config.yaml
image_size: 64
horizontal_flip: true
encoder_norm: "layernorm"
fusion: "cross_attention"
decoder_norm_position: "sandwich"
decoder_activation: "swiglu"
decoder_mlp_ratio: 2
decoder_bias: "all"
learning_rate: 0.0034
max_grad_norm: 5.0
Rows from block 3 of the text decoder of a small image captioner, named by matrix and row number. Rows with one number belong to one neuron. Each number is 500 + 50 x the weight over its row's rms, rounded and kept within 0 to 999. All counts start at 0. Numbers have three digits each. After the name is the row's rms in percent of the matrix's.
Before each neuron's rows are labels from the 100 texts, of 14976, where the neuron reaches its largest size: "fires on" is the input token at the peak. Only what is clearly more common there than usual is listed. The data: regions of photos with short descriptions (Visual Genome).
# gate: MLP gate (decoder.blocks.3.mlp.gate.weight, 512x256), inputs 128-255
# fc1: MLP up (decoder.blocks.3.mlp.fc1.weight, 512x256), inputs 128-255
# fc2: MLP down (decoder.blocks.3.mlp.fc2.weight, 256x512, transposed), outputs 128-255

fires on: "grey"; "in"; "gray"
gate.436 114:489546432503549393475451437459585458348591531494556453504525543509535421509505480468488430538481478530469452525536459514535456488511453572527482517536391523473490487487481451559517535426653545451495535467522488535500488600531604475492440464544501543447495489550495530508450518462395505403509580445445599467477517472568490454513535436445438553532505444471449407493447465574533480475540
fc1.436 114:531519503434494470518514515484556542503476516493485466491457562516550469437514495454531429512542605488539393493402418514501483456536486520464598486544468557450408473515459474493526560535540562436421426487493515523544570597530635486421494551550439530457534458614582487482455509485473481454422502381552597512503438417429373493495548383449530547458472473445396450511475539507461471501511
fc2.436 104:560374570560539427506505526579518465542430481491537438555474499421497464545493512531569514521412454470486460577446530433481534574513564547397470528439526442449472526509477408418508515399535575443507527486544458447545486455452488442545412504478526475522480443533483580472379485476356612461474452415531511563462428521514420399517529481470441505554476478502536502465459533564601521512499

fires on: "is"; "man"; "person"
gate.339 086:465418544475532546512441502466454578482468517499561464557510481393509488551425497437510460574424484578462381554518535472502462513548500434584501545419588501528576595457538455472523509522505440537565526461446499531505458476461510591516420515430458491545525496509494537489552562467554426419489525501476487449481457517543549450469485578472563499564388445463468458530491505451487425468417
fc1.339 091:498508503450442468475509473461492621453394458520404520406448447571518448469433462544592502519434478492480457532430555473488484479386574451595537526482552500513522520422453421413520476526542402498595538525370625456460588491569524456470511461569576515512533534494433508519544483555445540503449490477583551466518577436458494444438513444435463526535468537456565608457538552514497537489546
fc2.339 091:532530419535454488545557483476429503508480459470472466476480483539529448399496519466489492454409469400472506526490566474506454488470480493551482469495515492509539435335476415436486361466510411655482459529415511457550565505524436437577558469493498512573505556471511510530520546503562470459475494481433478457533490425388665537468490496470518484499517448525489492445507548579476467473554

fires on: "on"; "bare"; "hanging"; "\""
gate.187 103:537446460480555516493450547543552501578574448550409439387507471576521423474558612503474448503419505505489482510620563468522540525494542574522449434428547594497526521480484444527446452504560563484535519556495512501478475520570513472561576578565474501425467564514531535509394451484452487411514432439523489506564566512544459565502458397423513519476456491530467518420514513425584562463514
fc1.187 107:607591413511468539493548463560578545453471433508533535456467507525523576482488578385468488429550347433581346504494447481536457459494564449518488517468581505527560521489461610524439468513431416604452602503543573527457479483478475501437439494553380510459568558560478486540410442505507427535530523575483507502536513449479491523564480484516430527511487488439468472490599420542518511570563
fc2.187 102:446570446489494448559528469536447463497535488508538420498444499471522462482579413489516508579406410486533494558554447553430464532377503549506544527591586533495465515531493551454503435489477539542522456574522408526490590524509507473584524441466661451528505522529510528441638464518520447502463441440539538470476606488513509454469492529513523613546450492458515494576528448502509479492461

fires on: "grey"; "gray"
gate.275 102:565469501548576476474499527500475486530543524457471410527508477490505486448517465498509498461397543475473480466431458500471424500537475472496625455452355394519407482489518569542412542473527460470525495576474540500484587463410449535500418530482500512486535424487581509518457427505504409487419456417438519453528409494442491439512458565490495540442572528528384493509517540454550561472514
fc1.275 099:514496540530549467494492528479504443514559451499480467573536455467535456457517536535493526450393534533461538465444429464456422410481498503524625494439338417508484522461556495544399551466527468445494530529475522506473574477474497555511474504463544550461498461519490577501487401514503449465439428395449522460526427485437462410444493527447495514447585478586461521497503558521551495450580
fc2.275 110:589508522536542514469463422459385459482525616523482446593560367462500478510501567447601463608431519508465530511495452507476462486451561540455537487562504485544533556491510466488519516441551474531481471459534474446491521441528463533506494478515523561455377465477425440601453520517458489411453408514495475590473469496484464556573513468460466522494459482488562572509462437601439601464438

fires on: "and"; "looking"; "towel"
gate.329 101:569504422503592503443455485528391557528473492464571481419424471557533533558560520555533501470553456435474455457465526501433527457472458399510452533482437507498499487481592489503523605539564489524588483524532580501486527423486394490439500355505417513578491521625476464502552559506428597525435438452558483360443465486489451517536478521472505514527549494596581518522483581566479503548512
fc1.329 096:546434462560515491533392439507412477555370494479519543443492436607503481501514543510424498466508557453470529460479382458408494518493548492504466558569558457514407493501575504489494487494616505475565577455521536449446498472469450487499561418454449547574579522546524432522596461517422465553454523523481536495464498485556389484537503529475449548549477463526548542514553524568402516554515
fc2.329 093:447575538464518468461479507554515498472550509444505507509528595497560524428529430454564500488554459421524426491522474436358467429524557414541451555478484564465531540495548496623561500465522376599572506416510554520502486522453598544518417529550538496481452521502511542581388423539472534482547451501510396524478569501552618537501428557521463538625522437504444582558482476517440494446612

fires on: "is"; "the"
gate.475 097:576414465498433431547500550400525486456503492503437480478521451524487442521494512475496533448533483497443438436530531503505400486482520513432567474550586471537487499521390574372403654523494474543619431462453389491473467483555525575472489528519472547491533462493411558492562360534598524518497520525484495485501558483469460591434495516481508436476540528464500482447558540403476460472456
fc1.475 088:541565498450492471556520590531434517498489430552470373492609462447477513506500500479418493406534500428455533626508483455529459571562499375495463619585496543531460535570446474466532518549526546611487468562465493503397488482562598550544433317483530436532547486466430473496442448535502528485523495481494526427498463496550485482460459513520448446500556532487503502595483435611522371446502
fc2.475 095:470505481441462500528497446452466525442475615610445511470610487502440505483439427483492461512501611488459457502405489381581492545574565442548518540501587460477483486515461538519468464570514528614440423495432578514590473466510501517553557474522496517578510541465439467466580492515570519503522455492469437470504481417470572490435418587527580415499448458566441528583480468491413448422463

fires on: "the"
gate.219 102:423501550453542463568468504507458584469570571444521545493478505575500574559589491433511413559541525492493543408580461426416492533624491501553504524478488513498559475436411485515512490516531505408541537440454518513602441477499595488564595518478449460521448607550476616564440505495552462476529414496524463565507508546486454456527540395527514582509569555481435531463520546494473513561533
fc1.219 099:579452517557510456424515574438511417527435533501449452446470403484511540495540540512457485540414448572493543508553472511564481556487512464493541424514560440467467521476434540438546451522595495518547571523464522504530593531506498481444447488524526466529514583510485502400583463523494561474480512604427442470454472396537488476475572554536482546481493476435476520539591488504511438512441
fc2.219 104:433465439499457432512506500574384496432464406438540507460517472510501431542515437601472483558461493532496540532432453507531546459411428541569511512635469510588564540506393502398515510531488497489414545494571541503496567433437547498551595406521493531457510502532421548419583497477499527478514497616418429523503427550576483439564441501530480508544481558445444518569582419491462510513448

fires on: "on"; "windows"; "lettering"; "stripes"
gate.25 092:633493435472560534502484505440524450484514441513489471474526471593588517540526456600491530450437539568490506505556461484523540597526527505506480446478500410455427473427421514564516459543337351387550505431529476561536461511562498442501579539479562406597505550478590431412527516516561398528522522462485453454470536476511491534516466506555446548468520483482452519466498552523491576525569
fc1.25 097:554522541565601473554441564550516523601530504513514462512504601534567534473457486547515508463495593515488546558471457515451522577473488494476481380460574470490409457345509537499568518528438431507539455410531463510491580471504507489588447608477521529554434591578543488572458441529558507408506621449540479508514489500483541476451526493519472412454521534495501612436573520517463518476585
fc2.25 091:532449561582526565404544500548483582549528527567493470417418475525532448472502542537370500544477519364402495615465460493475529517508535503426581543523464556455533500455396468441504494472520539524435454493477507556531510450482563373464515513501519494424461487494448460444548533422458489516534515419452404476536488531553536596577522498549473541447503482500474610470505489509429446492385

fires on: "and"; "are"; "has"
gate.4 089:535541478489517464551499484606462527515514441527478533485461468519523470489496510491550566487561450506440482526434489490464551455593533457523416458450499442416421475557454400606522459516445629501507463623506614461510466548444533554456610481507510514452488506446522555513456476523557510548460600443501515474512485444473541478558479546415527367515423520570574471580509520544575571403537
fc1.4 092:465526552399443506495564475518464598513451450528546558492564588369467428487554533496529499516461517508422472562486432494418546422593553449584460460485565398507513518477491445498491468479344540418530457568475668428420446504471572490440570561497456545490571472536473564548518529421502479505440437480524524487517429476508611563532520544502432486502377546546456497536393433498551498485471
fc2.4 093:482403451545460473543567454542480499408512542558471474505520507475466501420529406527527440565528508458469463525532496521508532624457517473500412508537406545530489537534466504503514549507542548465518567511451492509508598501530543419502399535564595485519435523593470480441417451426572453493510510524473460586573512554407609518523439415495555465510579513457555450556538510499484417540484

fires on: "looking"; "waiting"; "and"
gate.477 090:457533404560519470544476534452421441519444518528557601501550581565515476566522456552475442485539499603451505509512411471530547573538475467547446554507497545466517436511524500524446486544483560445360575516486491539470469507475474504532436559478582502423480532492526564594510463501582447545500402454516469461563583440385525512481457493511521575534492438607513492444497531436491417504553
fc1.477 086:514441403622485481476500548451464553473477494481592567556565523354485521577500547531465516537601420473463480461498478552546449526479512516513433595532504458593553475539524511529536599547550473561528537466488563570490515486476422530565586516455460479483582563543471517486547429630542450473426519534466540489463550503528439503526515529505459472534540479361492552499473513539482603484452
fc2.477 085:543549512473448558457468555504510506538526443584524621439542508521475489490454549520554482452555559547473511466493520478499483477398414511490506583496548528539499464401577480469425515554534556487435514530526455497497511411544550496605413552619553483560513506465463561431497491532511483568493519559535485431475436484550460519512469624547399573513503423448486543459528476475415447493533

fires on: "grey"; "blue"; "orange"; "gray"
gate.346 092:545508473492536526535473495465489528527508438496493478496544473472468423515452419555607418489342511450441535594415603538521491515570475554529545463406488476419540580430577521457469523462480613379509481455482429574582489424599565505447458515518466508460447520448434489593528497446512454452507450500517555464513467510448519502503522490553468519510494410453526507472492551448525607529512
fc1.346 090:438569457627510481428488548438494463482508453510432464528446528512550587531511596550490544596525567597440470477497522478505445447423498492539485522463457467555509515615490418496458436522530354524501451519615545501476466556603543402562364501574466449534458495533521512501568539521500541470478505469487509524596519496505491532486509447467556415509501570556474510495545484577487456451501
fc2.346 104:542564548457463522460425497520543429473440396508565562456480517527523500487529531429524559582519459605421504489465516498477408528501456493407517541467505619559458501457541477614583474458428429502483453523555540502570436519532447511489457504483390500521503530626508539525492526476524474565540516515448458451522521500455558455402483476375470530421447518461527468513496496424528503504482

fires on: "on"
gate.293 114:524571416539474522475536444567496498564482523470501481564458455475534476470417395570469422559464485572608488476421499504411535460542555636525565533463505466505468515484575471415442433459407381501497500566537552541515528561446456567480413482508541512537538552553557406487591473496513568477495453484536540556558497475498468500488490509462459478460562564520562529476447491441461517445427
fc1.293 118:532544501478610486493445530468476536544501580531515566561599548506452561414489510480512468511535483452498412538543555501509501420509437433605503401589561569495519453481541514495492522440592579467515427464436446491453433492572515455492510430492534582449446481435455522543535593486567497552495529430438595421436488497426450444573551523424452448456465486535498525528434523600525465487472
fc2.293 110:546527551493503473381584489570486468477450463511635466523546608570528487486564511492543519497487497527516499579458511561507589471582501494543602423483546579518476414438423529480445488465516522537507459520536430517524428498548522542456610525540607572479485543497579520465450470480523498485599460546503505448479508436474514456516459592483568490499487459555500505518386518463563446457368

fires on: "looking"; "coming"; "button"
gate.376 112:562403485556538513472433514544463464588564430444505516549454522576463486527417519520472406520432424544475446498462434489564485385463516541459573532448592491400422573566454555538518482375467564575476598468513528465541530536505458458432497529491536519489455503603486501525503540533554479564491509555504534449537475386494477482575374550476441564455515566448550456529444591531480522476501
fc1.376 118:569404539522510524454447503575478483590546427458504560513471540583435530548400485522488386462452398516506482512500436518569492400518454528428568527455558486365457581569406502542541508395461566565538594487516535504520590531482480505444502574466550490434502487583520558530512536558542433535431481509472555419568494406534422511556397547499414515481504584441460452472443540488431524531489
fc2.376 111:527455611579464510527396511517440433552495500461514544413424487564502480541497572464492533436483481531548453564463470594504448497457511530483527506454418498441504460501429475590543517494565497587434572607490586497478486498519392497516538539380510605441476437504522596568399568541504465544434575609585494432548451367432576456472457521548470447522480502476503396465486524564449539454448

fires on: "and"; "with"; ","; "has"
gate.107 102:499634438452517449534655463442487471530524546513422474468459562588481412633503464612427506595493542565362501528505483448560503552463561457533530485517477515482452479509454457559430483479458538543480436531586595474510495426466545462444461463438530462496558477462470538556505535533537510478587437527477522405500485474439555436513487502521527470463558496449486512518495519458457550523469
fc1.107 098:480570507461533397480457471432480504526562566532473439571476536445485424521575457503523462521451489516513442573504466524503466589565514499472538414550549473432562484457388480499544449523519454406534452461496504536454437443401501411452546446491541489522528534536528461483521502471540557494540451524549644495506473560564504371455473520511469430489412458573497532627544570511576500462473
fc2.107 099:446630584466598451465529461456477423502533459523464565469547520456532537418537440479536546497505532453439482463598476457452479481535540577546542392578553490537477538451498552525541508489508502550513576489597536494429476526391547515533559529462559459428551550479478449504448510497442469417554500558497498478507437493512540580495520573577418482470467474523462549511568492517490393597535

fires on: "the"
gate.400 118:492397508550535477582607583464547435444510476386504482411491411395515549609570511510480542501492552453566458446523578456424434539516475524503489542497525547505543524472438525486530479438504502508540550489456524554564521575535492591465468531446571409443510569497462553470526521435583499475500551516502558507438481524445555493463463468484460453583506361442385592438436394444462473508497
fc1.400 105:502415554508518552518543497511569467517459632439557550435540493426546599546540517497450479491502501491580481466454573428535370511474433481487491542593520562591544551456419458458536431453479529545488528528405528459587489473437580542447509453485609481580593563553469579423478514407553560490426473485543546466462494525434530525461556451484462540536496436398446575406450447485468450517453
fc2.400 102:439468508451424480585492556515480456461475442431583476511508511497550452568562463505545501426557569475478430572457548493520461527500444417508471460574488547476444502554519560485444579475512546559430451469463477506520521438482519558507450488549523497499496427500394437475464492415440507495522490557539517494519477536549567480421465472462533526521498510552549470512392462486505554478568

fires on: "the"; "waves"
gate.242 110:578557465580503460440461472489427582519419491525545436583514559570494429556518508560447507575544494557521498525463483551563430570458500542528512553552485430409452471451401568545536535493462392530422542477514427534455580505468481481479532550571527487501546531435455518582532522554559479433609524479513470468550535537581558503536483473547497429524534559526609486478535543520466418573464
fc1.242 113:486394541364457494524538493494532403555466431530511483495486375557488542474412499546493601509523549503499538513486475507560484476421558473449488455496488515556519509517591536424474419574534489451542497482607531440479566506475537535505567407446500453546518505598527483494437528463506566471440569512541554478501477478513498429547430492477420569570498514549523516485499453433452573425588
fc2.242 111:542471519487441541633540541587490490473522439520400436391539530612494477492534459525549545525457503519443511528560405497464445502449507514501508475500582402595462485473476487415467521520562478451518504611521484511470488547534515545449461518446551486624499493487447465545379475466459504496561572448478593501532557449447490559505446584483437547528656498451560479431497563484476504438524

fires on: "is"
gate.354 099:551431534501520467462484475440516517518414486463453471509512537464489518466499511482472408491623463570503461502502464473489505487489455492491402525508412430474634524497468555461535525460477525329531459560632420449533461518434502526459541466434548479426545555458435549493480531595467474501440534493557496627509478493391444464432453483521469506471525550505554681500527454454534589475503
fc1.354 110:475519471400589490511465481502543516445515535558514478607514514356507551604434519435513540415543467534463564501576544506432572480462575521438535531593529445563612528465547511498493520448470531508545555514453441502515536443576547484476489508470457480506558510519478473500513494411514537506475416596525467528597437493500460494533492476628485546531440475515520517406538374434549449538571
fc2.354 104:500463416572431432525427490510475441456517437491520410449620520524455453498493544488489458504437549540524441514538535461538423518529516495510554571541537443474493460538467448463558434419519509487512538508430516444581487564601374484538524514476415460471463576502437509509571497475422493524482432485488666480470531504558591481421461474595425422501508468507507522485496536532506497540511

fires on: "is"; "sky"; ","
gate.343 087:516554559381522536550557377439464374480555476458518497403578516524499473450573437537488532573452426536570556516643551498520525428587462446485447493501534615458479525564505583524540549458497536432529450562462508528400520500449482469550538437440484536467598458508545524606485469628518448467454451473527441511511515532509540514547594475556541483443475507487465382537486519482477539484524
fc1.343 099:492558536355484419515578395477566509436446546559465572483496606555426414488507462574447458444574430532575535459529577448560530464578467443518481522458461530399400481497414518499490545483422418535515521460566546438393456518500507517528557473502521531546528485443477457556425524563479350493488565509466491481521535518472440449511467542530606550469428365411496432507576536464460522600511
fc2.343 102:539566536438440502502435490371529465549548425491476567450450518501557517514551570508418478490398474584554502504475505472585555371560530482487506527553481467537545430565500520478542500514496520468587455537501506455511473492424570542521476473424616519493461479496562537646463539537523498471527436443563467506484417599468494493541509418488550412540410416423431459500457523411529523505522

fires on: "on"; "holding"
gate.215 129:495477456394515549478477465487419534540547499425404442471427565540533500561460567533515449537579601506571446480512517464496553427524518553490453515479464472419439468546543508566531446499471489526532427499451414514407428405503492537440515636607535534468434463566522560523499559476540476502564527490532543502629484454445532501487479538452461484535472557503505516485444560547622505518568
fc1.215 118:534505549518506481454474552434525542460466466572452537463430510469530488549534485525411583493490400532479465479554526499557499436419489482594579549626526486486543550413418446575462563453482512435444629575470577495602546482445440396576446450454573531510539580473447500520531492492552506486474468506487495543381513480538517460484517518493541566449538504436468530471478409444540510492382
fc2.215 096:492630456491509547453539537581477435498519446500533474490483468553411478464487633453572435546509490464462534384556531527560585438480528486549522529538473479508465516428606554555495555437557542574512517519543601524532500518475469534534541474490482517484590398531528418473465556495502516572533591576486485550465476516549452440510526497450492484431433485468489495527430470532594552504451

fires on: "and"; "chair"; "covered"
gate.67 117:485415491492568448470506434487479636500476548563441430491472516485462488578518512535436583526518475541557491486479516415538541519493458501502422429535558464443493510482572433496511513469467539489505416421532485460471494455536459590536514491407582549471384512556529499602488491424457530517506436410575519449450393399561571453528512485468503495594590456518571468512496452474505453465446
fc1.67 109:533476480453493402471468538468456412496454460486561431497490568540559469473510492523568574479449493493509459445468476594468513523522494485439530547481462510573474516475482520445509478481476522421486598548433520500506541487477571483450580475557573628538468453515430465483500552408526390529437383486490431475461522503510497522560500523449533503421526487529493495574494556403547573462506
fc2.67 106:528460492493538427552465553503431538459468427487512483542622439463479486439427440592499488517358443508542558556489504500568453581461503495429473540503469424506497518512523470437525413492487468522456582474441499435525502479548492648526613507516480440417477433499491513471485450487505495534518446575587413451584525577473445527535550512562481452471573513464527533437464444443516493519451

fires on: "on"; "cell"; "the"
gate.243 111:538448498590465470512490556602425544505554504506447495532456476550558530511467520537505463536469506428434449464504555547481482526457559499464513504454518437477554482525438585493452537514572486563496492451602524469467455503483493502479478549526453542452452543512500517422486522655515518505548549471427402459440468429561529532538493520486500522466521610451487524519431500434443413507566
fc1.243 115:483402498477489568564492436572503419481456508547483582547542542594458549525444487573451512550472511377418524499543494543488541459485490486444569460485557496558494461604468589499427554416546538509526535463511562557528507436506492501519462499514467550528476508484470487519498537614588472364533460406446474486432405453543491485572466555523464400475456524447485434527508491585495428460530
fc2.243 110:553494477552502547585490484478476477521512559448513543482502499512479475478505511416507536606413503494574448584569472473554526480473515547457569586407482393484513514618458472532442467551441520577540467468499509495453613449513528558474380487446528520536517511528478599409504416469488506403547482409431441510422547455528551554472500476491496460512510418539462569433548441400508557519507

fires on: "is"; "blonde"; "smiling"; "blond"
gate.286 112:554439492458509485516415502465405429517540477523446406425518407509429579536485475489536537450540532396556480493494499462496466433515540528523476515493559549506489540475517553480554597541514476497478530495573557597471493455533527545429430546389506500587464593477452514502608461455496533438486495505574566423446482419479588552426442554478459464412529484507408492606510530428524510541418
fc1.286 108:477432554523465481463442540483510440564553536548505469486499536429430583524557402502566457468493544383475475544515568461480538508457477456508510541494494421431566522543588544520543493477468487503443477524484507555496510498521507501513576538566487509507464488438478509529447536426555486552507493555511555438541517456526525484473466574523418528538513516497539411538582444561564636525423
fc2.286 107:502429541557489506550542517470503491463568470558519421512427542506571506569617533447531507471519404449512450533533492438541586488444527437466422466515546517527493435472451456533562499448539570528507472444449506471468469524546454558491496444487513448457525514465574488448474495551559596501455520510594520468469550474409569441515483441553443432518505589511417562526482554559569558549529

fires on: "is"
gate.412 087:427500545403501509486518524521459505567528524412450468483584554456502480509533518499541438433530524485442475458464529538455478476547419504583491366412479477468525469555462485513560469500554494581548548499499509563484584574400549543500519464543530457476525559422570476391492479518538525515494502439514416396486479461428475458520582500503448508525485472484588435460509531473570496561428
fc1.412 084:499574522437480546491508554505469594616518522294476495516561512521545412456474459441497434516586529394491548458470543478590431504436475546548538487459444591575473534476553396446439471491565411505550477518603501557507467461492540554554484487562447459486466466446473530522474559486485467548504548516487491421527399401480437505453555464544430534542449434533507517506489556510553547389526
fc2.412 088:467502527462496531447534568517477517467443541442543444538506525546546468452434450495541532452463522570448484523507586501488479489493557509473556445456454528601578542451492534492466542478528422550492515516396463495438525582514455563529458514483511593529500540466475545565546529608398435479607533595558448448570497505495480499506438455485407462538516525539536682541536611539549426440614

fires on: "and"
gate.1 095:501407566520492517494361530563446475551482470456453461541510541440508523601596525528540444516583506474492422502495569515510489481441465460492564518433544469522501475448514507526515490436417520468490573473415571537509509517532508480439485484508469632555479490505558484485505456459458537495462526390400517490527487477457484610495494500443593439548554448481559497479416473418526520557512
fc1.1 095:543502549484505503449477542515518482359519581499553577540651502467458491560594575526524458518427458499456525428475531485450423525543469443576466507537499479452527550475555526482507505525569398524436542516527539488477525510404525494548427404503514432556472457481613489425540461485512512533456545428542576437502543528432498486524621442504497505569513471467469416568530497469448544466538
fc2.1 091:566459596470472585513472468452470538436470457553461592526543515491568548497524413555453492423470505496559444444567517464484510367512500551402452560552549493617469477674544533505548511447485463530480462516519531509531480469402461498562475459472466462568552562513513542571577494521405564523463543494542497437388432564507503563576452512586546571586489417555494473563501544530485548534513

fires on: "the"
gate.406 104:497503541489506456565494524479567492529499533439511499471538471513524478497480550568421515556487569541481509479443408459538446468455521469510428453530575619428580496551458465434513492609505554551467516483493574544556405580455516546402447549471578427617474451555535525508499447455475545474442483479456506507480418505499423554529471488484527567498573479462561487479473521381384474549505
fc1.406 101:532544469455466508457490512500539478526482494500521539541490584534395504520574490553534497530533468532456474593570526480546548468493476533464568441472469477594517471503522451536422579524497456511569530420466414458470543446497543494436574530512559566479515483493457462472448452495514437414497506505516529596522620455524576527516467591509439492496442532560535436552517521451640563511493
fc2.406 113:537444578445565469471400520410568478569519498539472474486478454476499549461459476522454578490519532485573500523506517623527515530444600602368560514456501531508505547447541529525472433614565523481471564464465415411459460579576462410550494506451521595505464510393411479552438499563591515641521487510495527419481457504483515603455508472529504451472529380512485412449451439511488504530523

fires on: "and"; "the"; "with"
gate.411 119:556562551498499520554532438503453510514444446371538468597540491529441455492417520531477465501482517433480568518427465463504515511508508420474523509530485552527531438567509498449403414477485507518473473509576472586412418505543492576499436426526497428524405460513384493562487469496441556530468448571562502535586416572483527341471401465558541542560551533538551449456453492534534469454455
fc1.411 114:450508540500495372487525492492465487505496416497413516411490550533490472414485458482495502559586567438431363526575424480555430571427543519552419442456413423541479544521470471593536524517514520543560496534487509457546524472448421526582543534420453479571491643419568490532456464440506499434432485517522455500577529588491537579379416519492505497381450521514462571495484428531432496558557
fc2.411 107:449638568523481493663449487461478496497492457362415516437562502464554503496425513500478508499528543491479514562520431512503492548521536545409475537501471605512480517571473489575515539586563474546395515523441491570551531511477469458588552549531537543553452523574602583530461557513536478548565439446584533526489477429461588517560525500492498521466544562572480486522549517476459494461585

fires on: "the"; "clear"; "in"
gate.268 106:487517543526521505535456517452489433547504646530477432472383519617509587485503466460418452575455622460506501495478492471517548483589608541490486514483536485545490409539415515590452434588553543486410513553508489546535538486490529480510486479556561539514497480462552545438539542426622470497514487425528563554514387453517455516489452452569533504480501544494470451432495500497400586442464
fc1.268 100:462499429485541470410567558517445489463499549485508469436428473454530487523591559508566409410476497524438507478586483514571520597391394568603539474611503519436511470605523506471475467432560532486532534508495418513536414522515406543462426494460394495439465473548462621533482564480497581530467576457499428480548510501477517464460467505530510577509497456397458506510552449522590552490548
fc2.268 106:479444525548506528452471562439513427586511544517499503507529544499532557490469456553486392488565511597558559576498426528505603577481533483514500489652537558509449586497379480515432541508427526559503467431469412529525497467482425478510532482518534497420478468539447552526569523518564564522425526449523510436440531482428527421592539459442421519513520493444541564461452509510573600487534

fires on: "the"; "front"; "back"
gate.53 108:498509594419501456520431493398530485563477519374440476466465486505496568550427348515492510535488486487488452454538485544498532575454552514525552462449563355418540508567479485573472443486490475384459514556482485457571508560468568487463451470523407495510544486454575510409535447399519440448486473540528497516552463497480523528523506562538422491469501439567539520518481480572544505557587
fc1.53 108:481520518418459513456468461489439497525550589439477538480502562553488550502463540516438496437471491529518533496543427430550496455436502554418496509464480532535580485527397522648518490393461476427561512526506501519471525620513377444450461463434499485496435644514467481469543482510548542418489398559569517522476560558463522511565490469472471530504423575540557559545423495409544589522505
fc2.53 106:506501427438468447505433488452522507532527517534466491488518588463577514577316479464536555465582429464501455549418547479488425540440457536583520512522564500547366625610533526453504552491540455483489589460520443546524436439504533483462395528474475489490621511528481483486448489521546422432429432437561524521485546549386528485504542519525417505484487460488429546615544513559529557506481

fires on: "and"; "other"
gate.77 091:505468541531472535476539480510433486559522569587616517537530580404455433446558558543547458516491526608476398543516442519470567537454593476537596523564573410371482600421472457548525512409510522469432558412537504438415565521455551484469502461479499511533525538657502464483485555519424489530463479496480508524468437468454445506501478438595515438509513570521410481490451577513579500459510
fc1.77 097:447484439475538493445457473576427461519435524519535498442387498478496436601537547526524526452539517569445526454547386494437513550498468386467505493497493493477479532551598583403520443457482522549500483495529499445407509537459513470485511548451532486421476492522515445477537566448485476485552460504407592511532467505479603582528493512460415493488502551512502494409451494454462440538483
fc2.77 094:577483516618524454551526411569480488501485534417532482486483542432531458389474475461484535574420492508493529487497559624562385494461476492520518420545554506528511431423530433540440503456536491590591479511567480441408483519434482527575507540451515502514495583490490504456403551450413541501458453475540569576531479566456598475503591404457479425527543538514532528515515547525551395491476

fires on: "is"; "brown"; "with"; "are"
gate.56 098:501528506565558521495456540547589467453472483543465499518502408487490468565453436542475511509450476660546503496443551529494484499518457485379467629474485563451518423526554417550525517438505503604502518517489535407467443519526476481467523496531430545482544581515578495496453450507536459512540525552491542464500591405590500433368537499503562496576530504629540480568556562419443548432501
fc1.56 098:475507450420494481583523550534543454435522505463518440523502529402464488439421481391518474593508487511520471608507522537554527505532423407397533555466516523452469531471514455545564463440471548545544552571462445393428551512528592466472624513545488537501562555479567466543470477453545478525434576609559520474503462454509433518519495414364467418440570512539528494505472509541612530549491
fc2.56 101:495588493535398511504521498621405569413437519590531513552471525501523561529549482600466608548528471452492427482532432474529442587471449456469475483492396484518434541455482455487571535418551535426455571499455476498464465516484422456428476519437586547573518532515506491531496518548524425435485496526414442526539516458533486517515533553511517608441514446562489492497510581411556468509527

fires on: "on"; "front"; "back"; "right"
gate.450 088:504532412606588450515588488542462505474525603554402504528459526580451545588492600610435426474603484609517505414514420504491420578494520446459439515469404509540495450472562572430394500508395478454491543433494472552405447587543512563580530477524567530454471449481515493523459537498487535466487549392514429509448449440560541460463467534470448525496524520484548544445445500514449540539508
fc1.450 093:532510514489555471580504510552509546473426600478454589515454530549510523447486557479487462525456479548495488462518418527523372502608484499528452613505499490480486575520496503504521529521542594546543559535414406500525509519530542493524515469598538514502448462542562499458412510490532518456486462419468478548453436587517466520473527619503512562447429525558436577413465420481485567610412
fc2.450 094:465536514568522577568472437503460534449363472440535553470446449532492543562446492544485577558457511504543458468533527565578504519533534425546454506532495499441448531489530569479523452409426460483541461544501560475544420502442507477520475388552521491528563493479439442492539548511552504421436505484483509365451533542500570474392524529494425527454555563521543490473491566544516506517463

fires on: "the"; "a"; "red"
gate.274 094:512405546492475394403468531507434520548466470448562498519547556516497417483417515468479525544501587459496551496350522500505560510467459464559438503500584567449434468551523467553552519484475426423529391443469581518570515490554479499478504481495472555490555437416491555522533518515449472488482561471533570531382440519444481427540519534489511569494489565501590460486557468504538369520467
fc1.274 097:535518609533457493463523535471490511544491504434394498509580444501456605493521521532492442377488543476499534583467484617506433454484439510466509496525344359524444424474519460485566529520484577496446659594516435431491570523420493507568474456501519414497470417507527440415461516566535472439472476583525517474517503501496429499549441562477436517528434486390525509453491593480562504469518
fc2.274 097:515537556503430508493549455500569507379495555494457514453522423481420535475613474508496489473360536567479519509495519534526475477492481456466390624537508487462519467515484484331441509552485514573428485570526446541447388577593488455513531499546538453471472521490377502476474581535563452489527465470448583479463470475468403500483513652514470513392444481440523514444478445510478501564430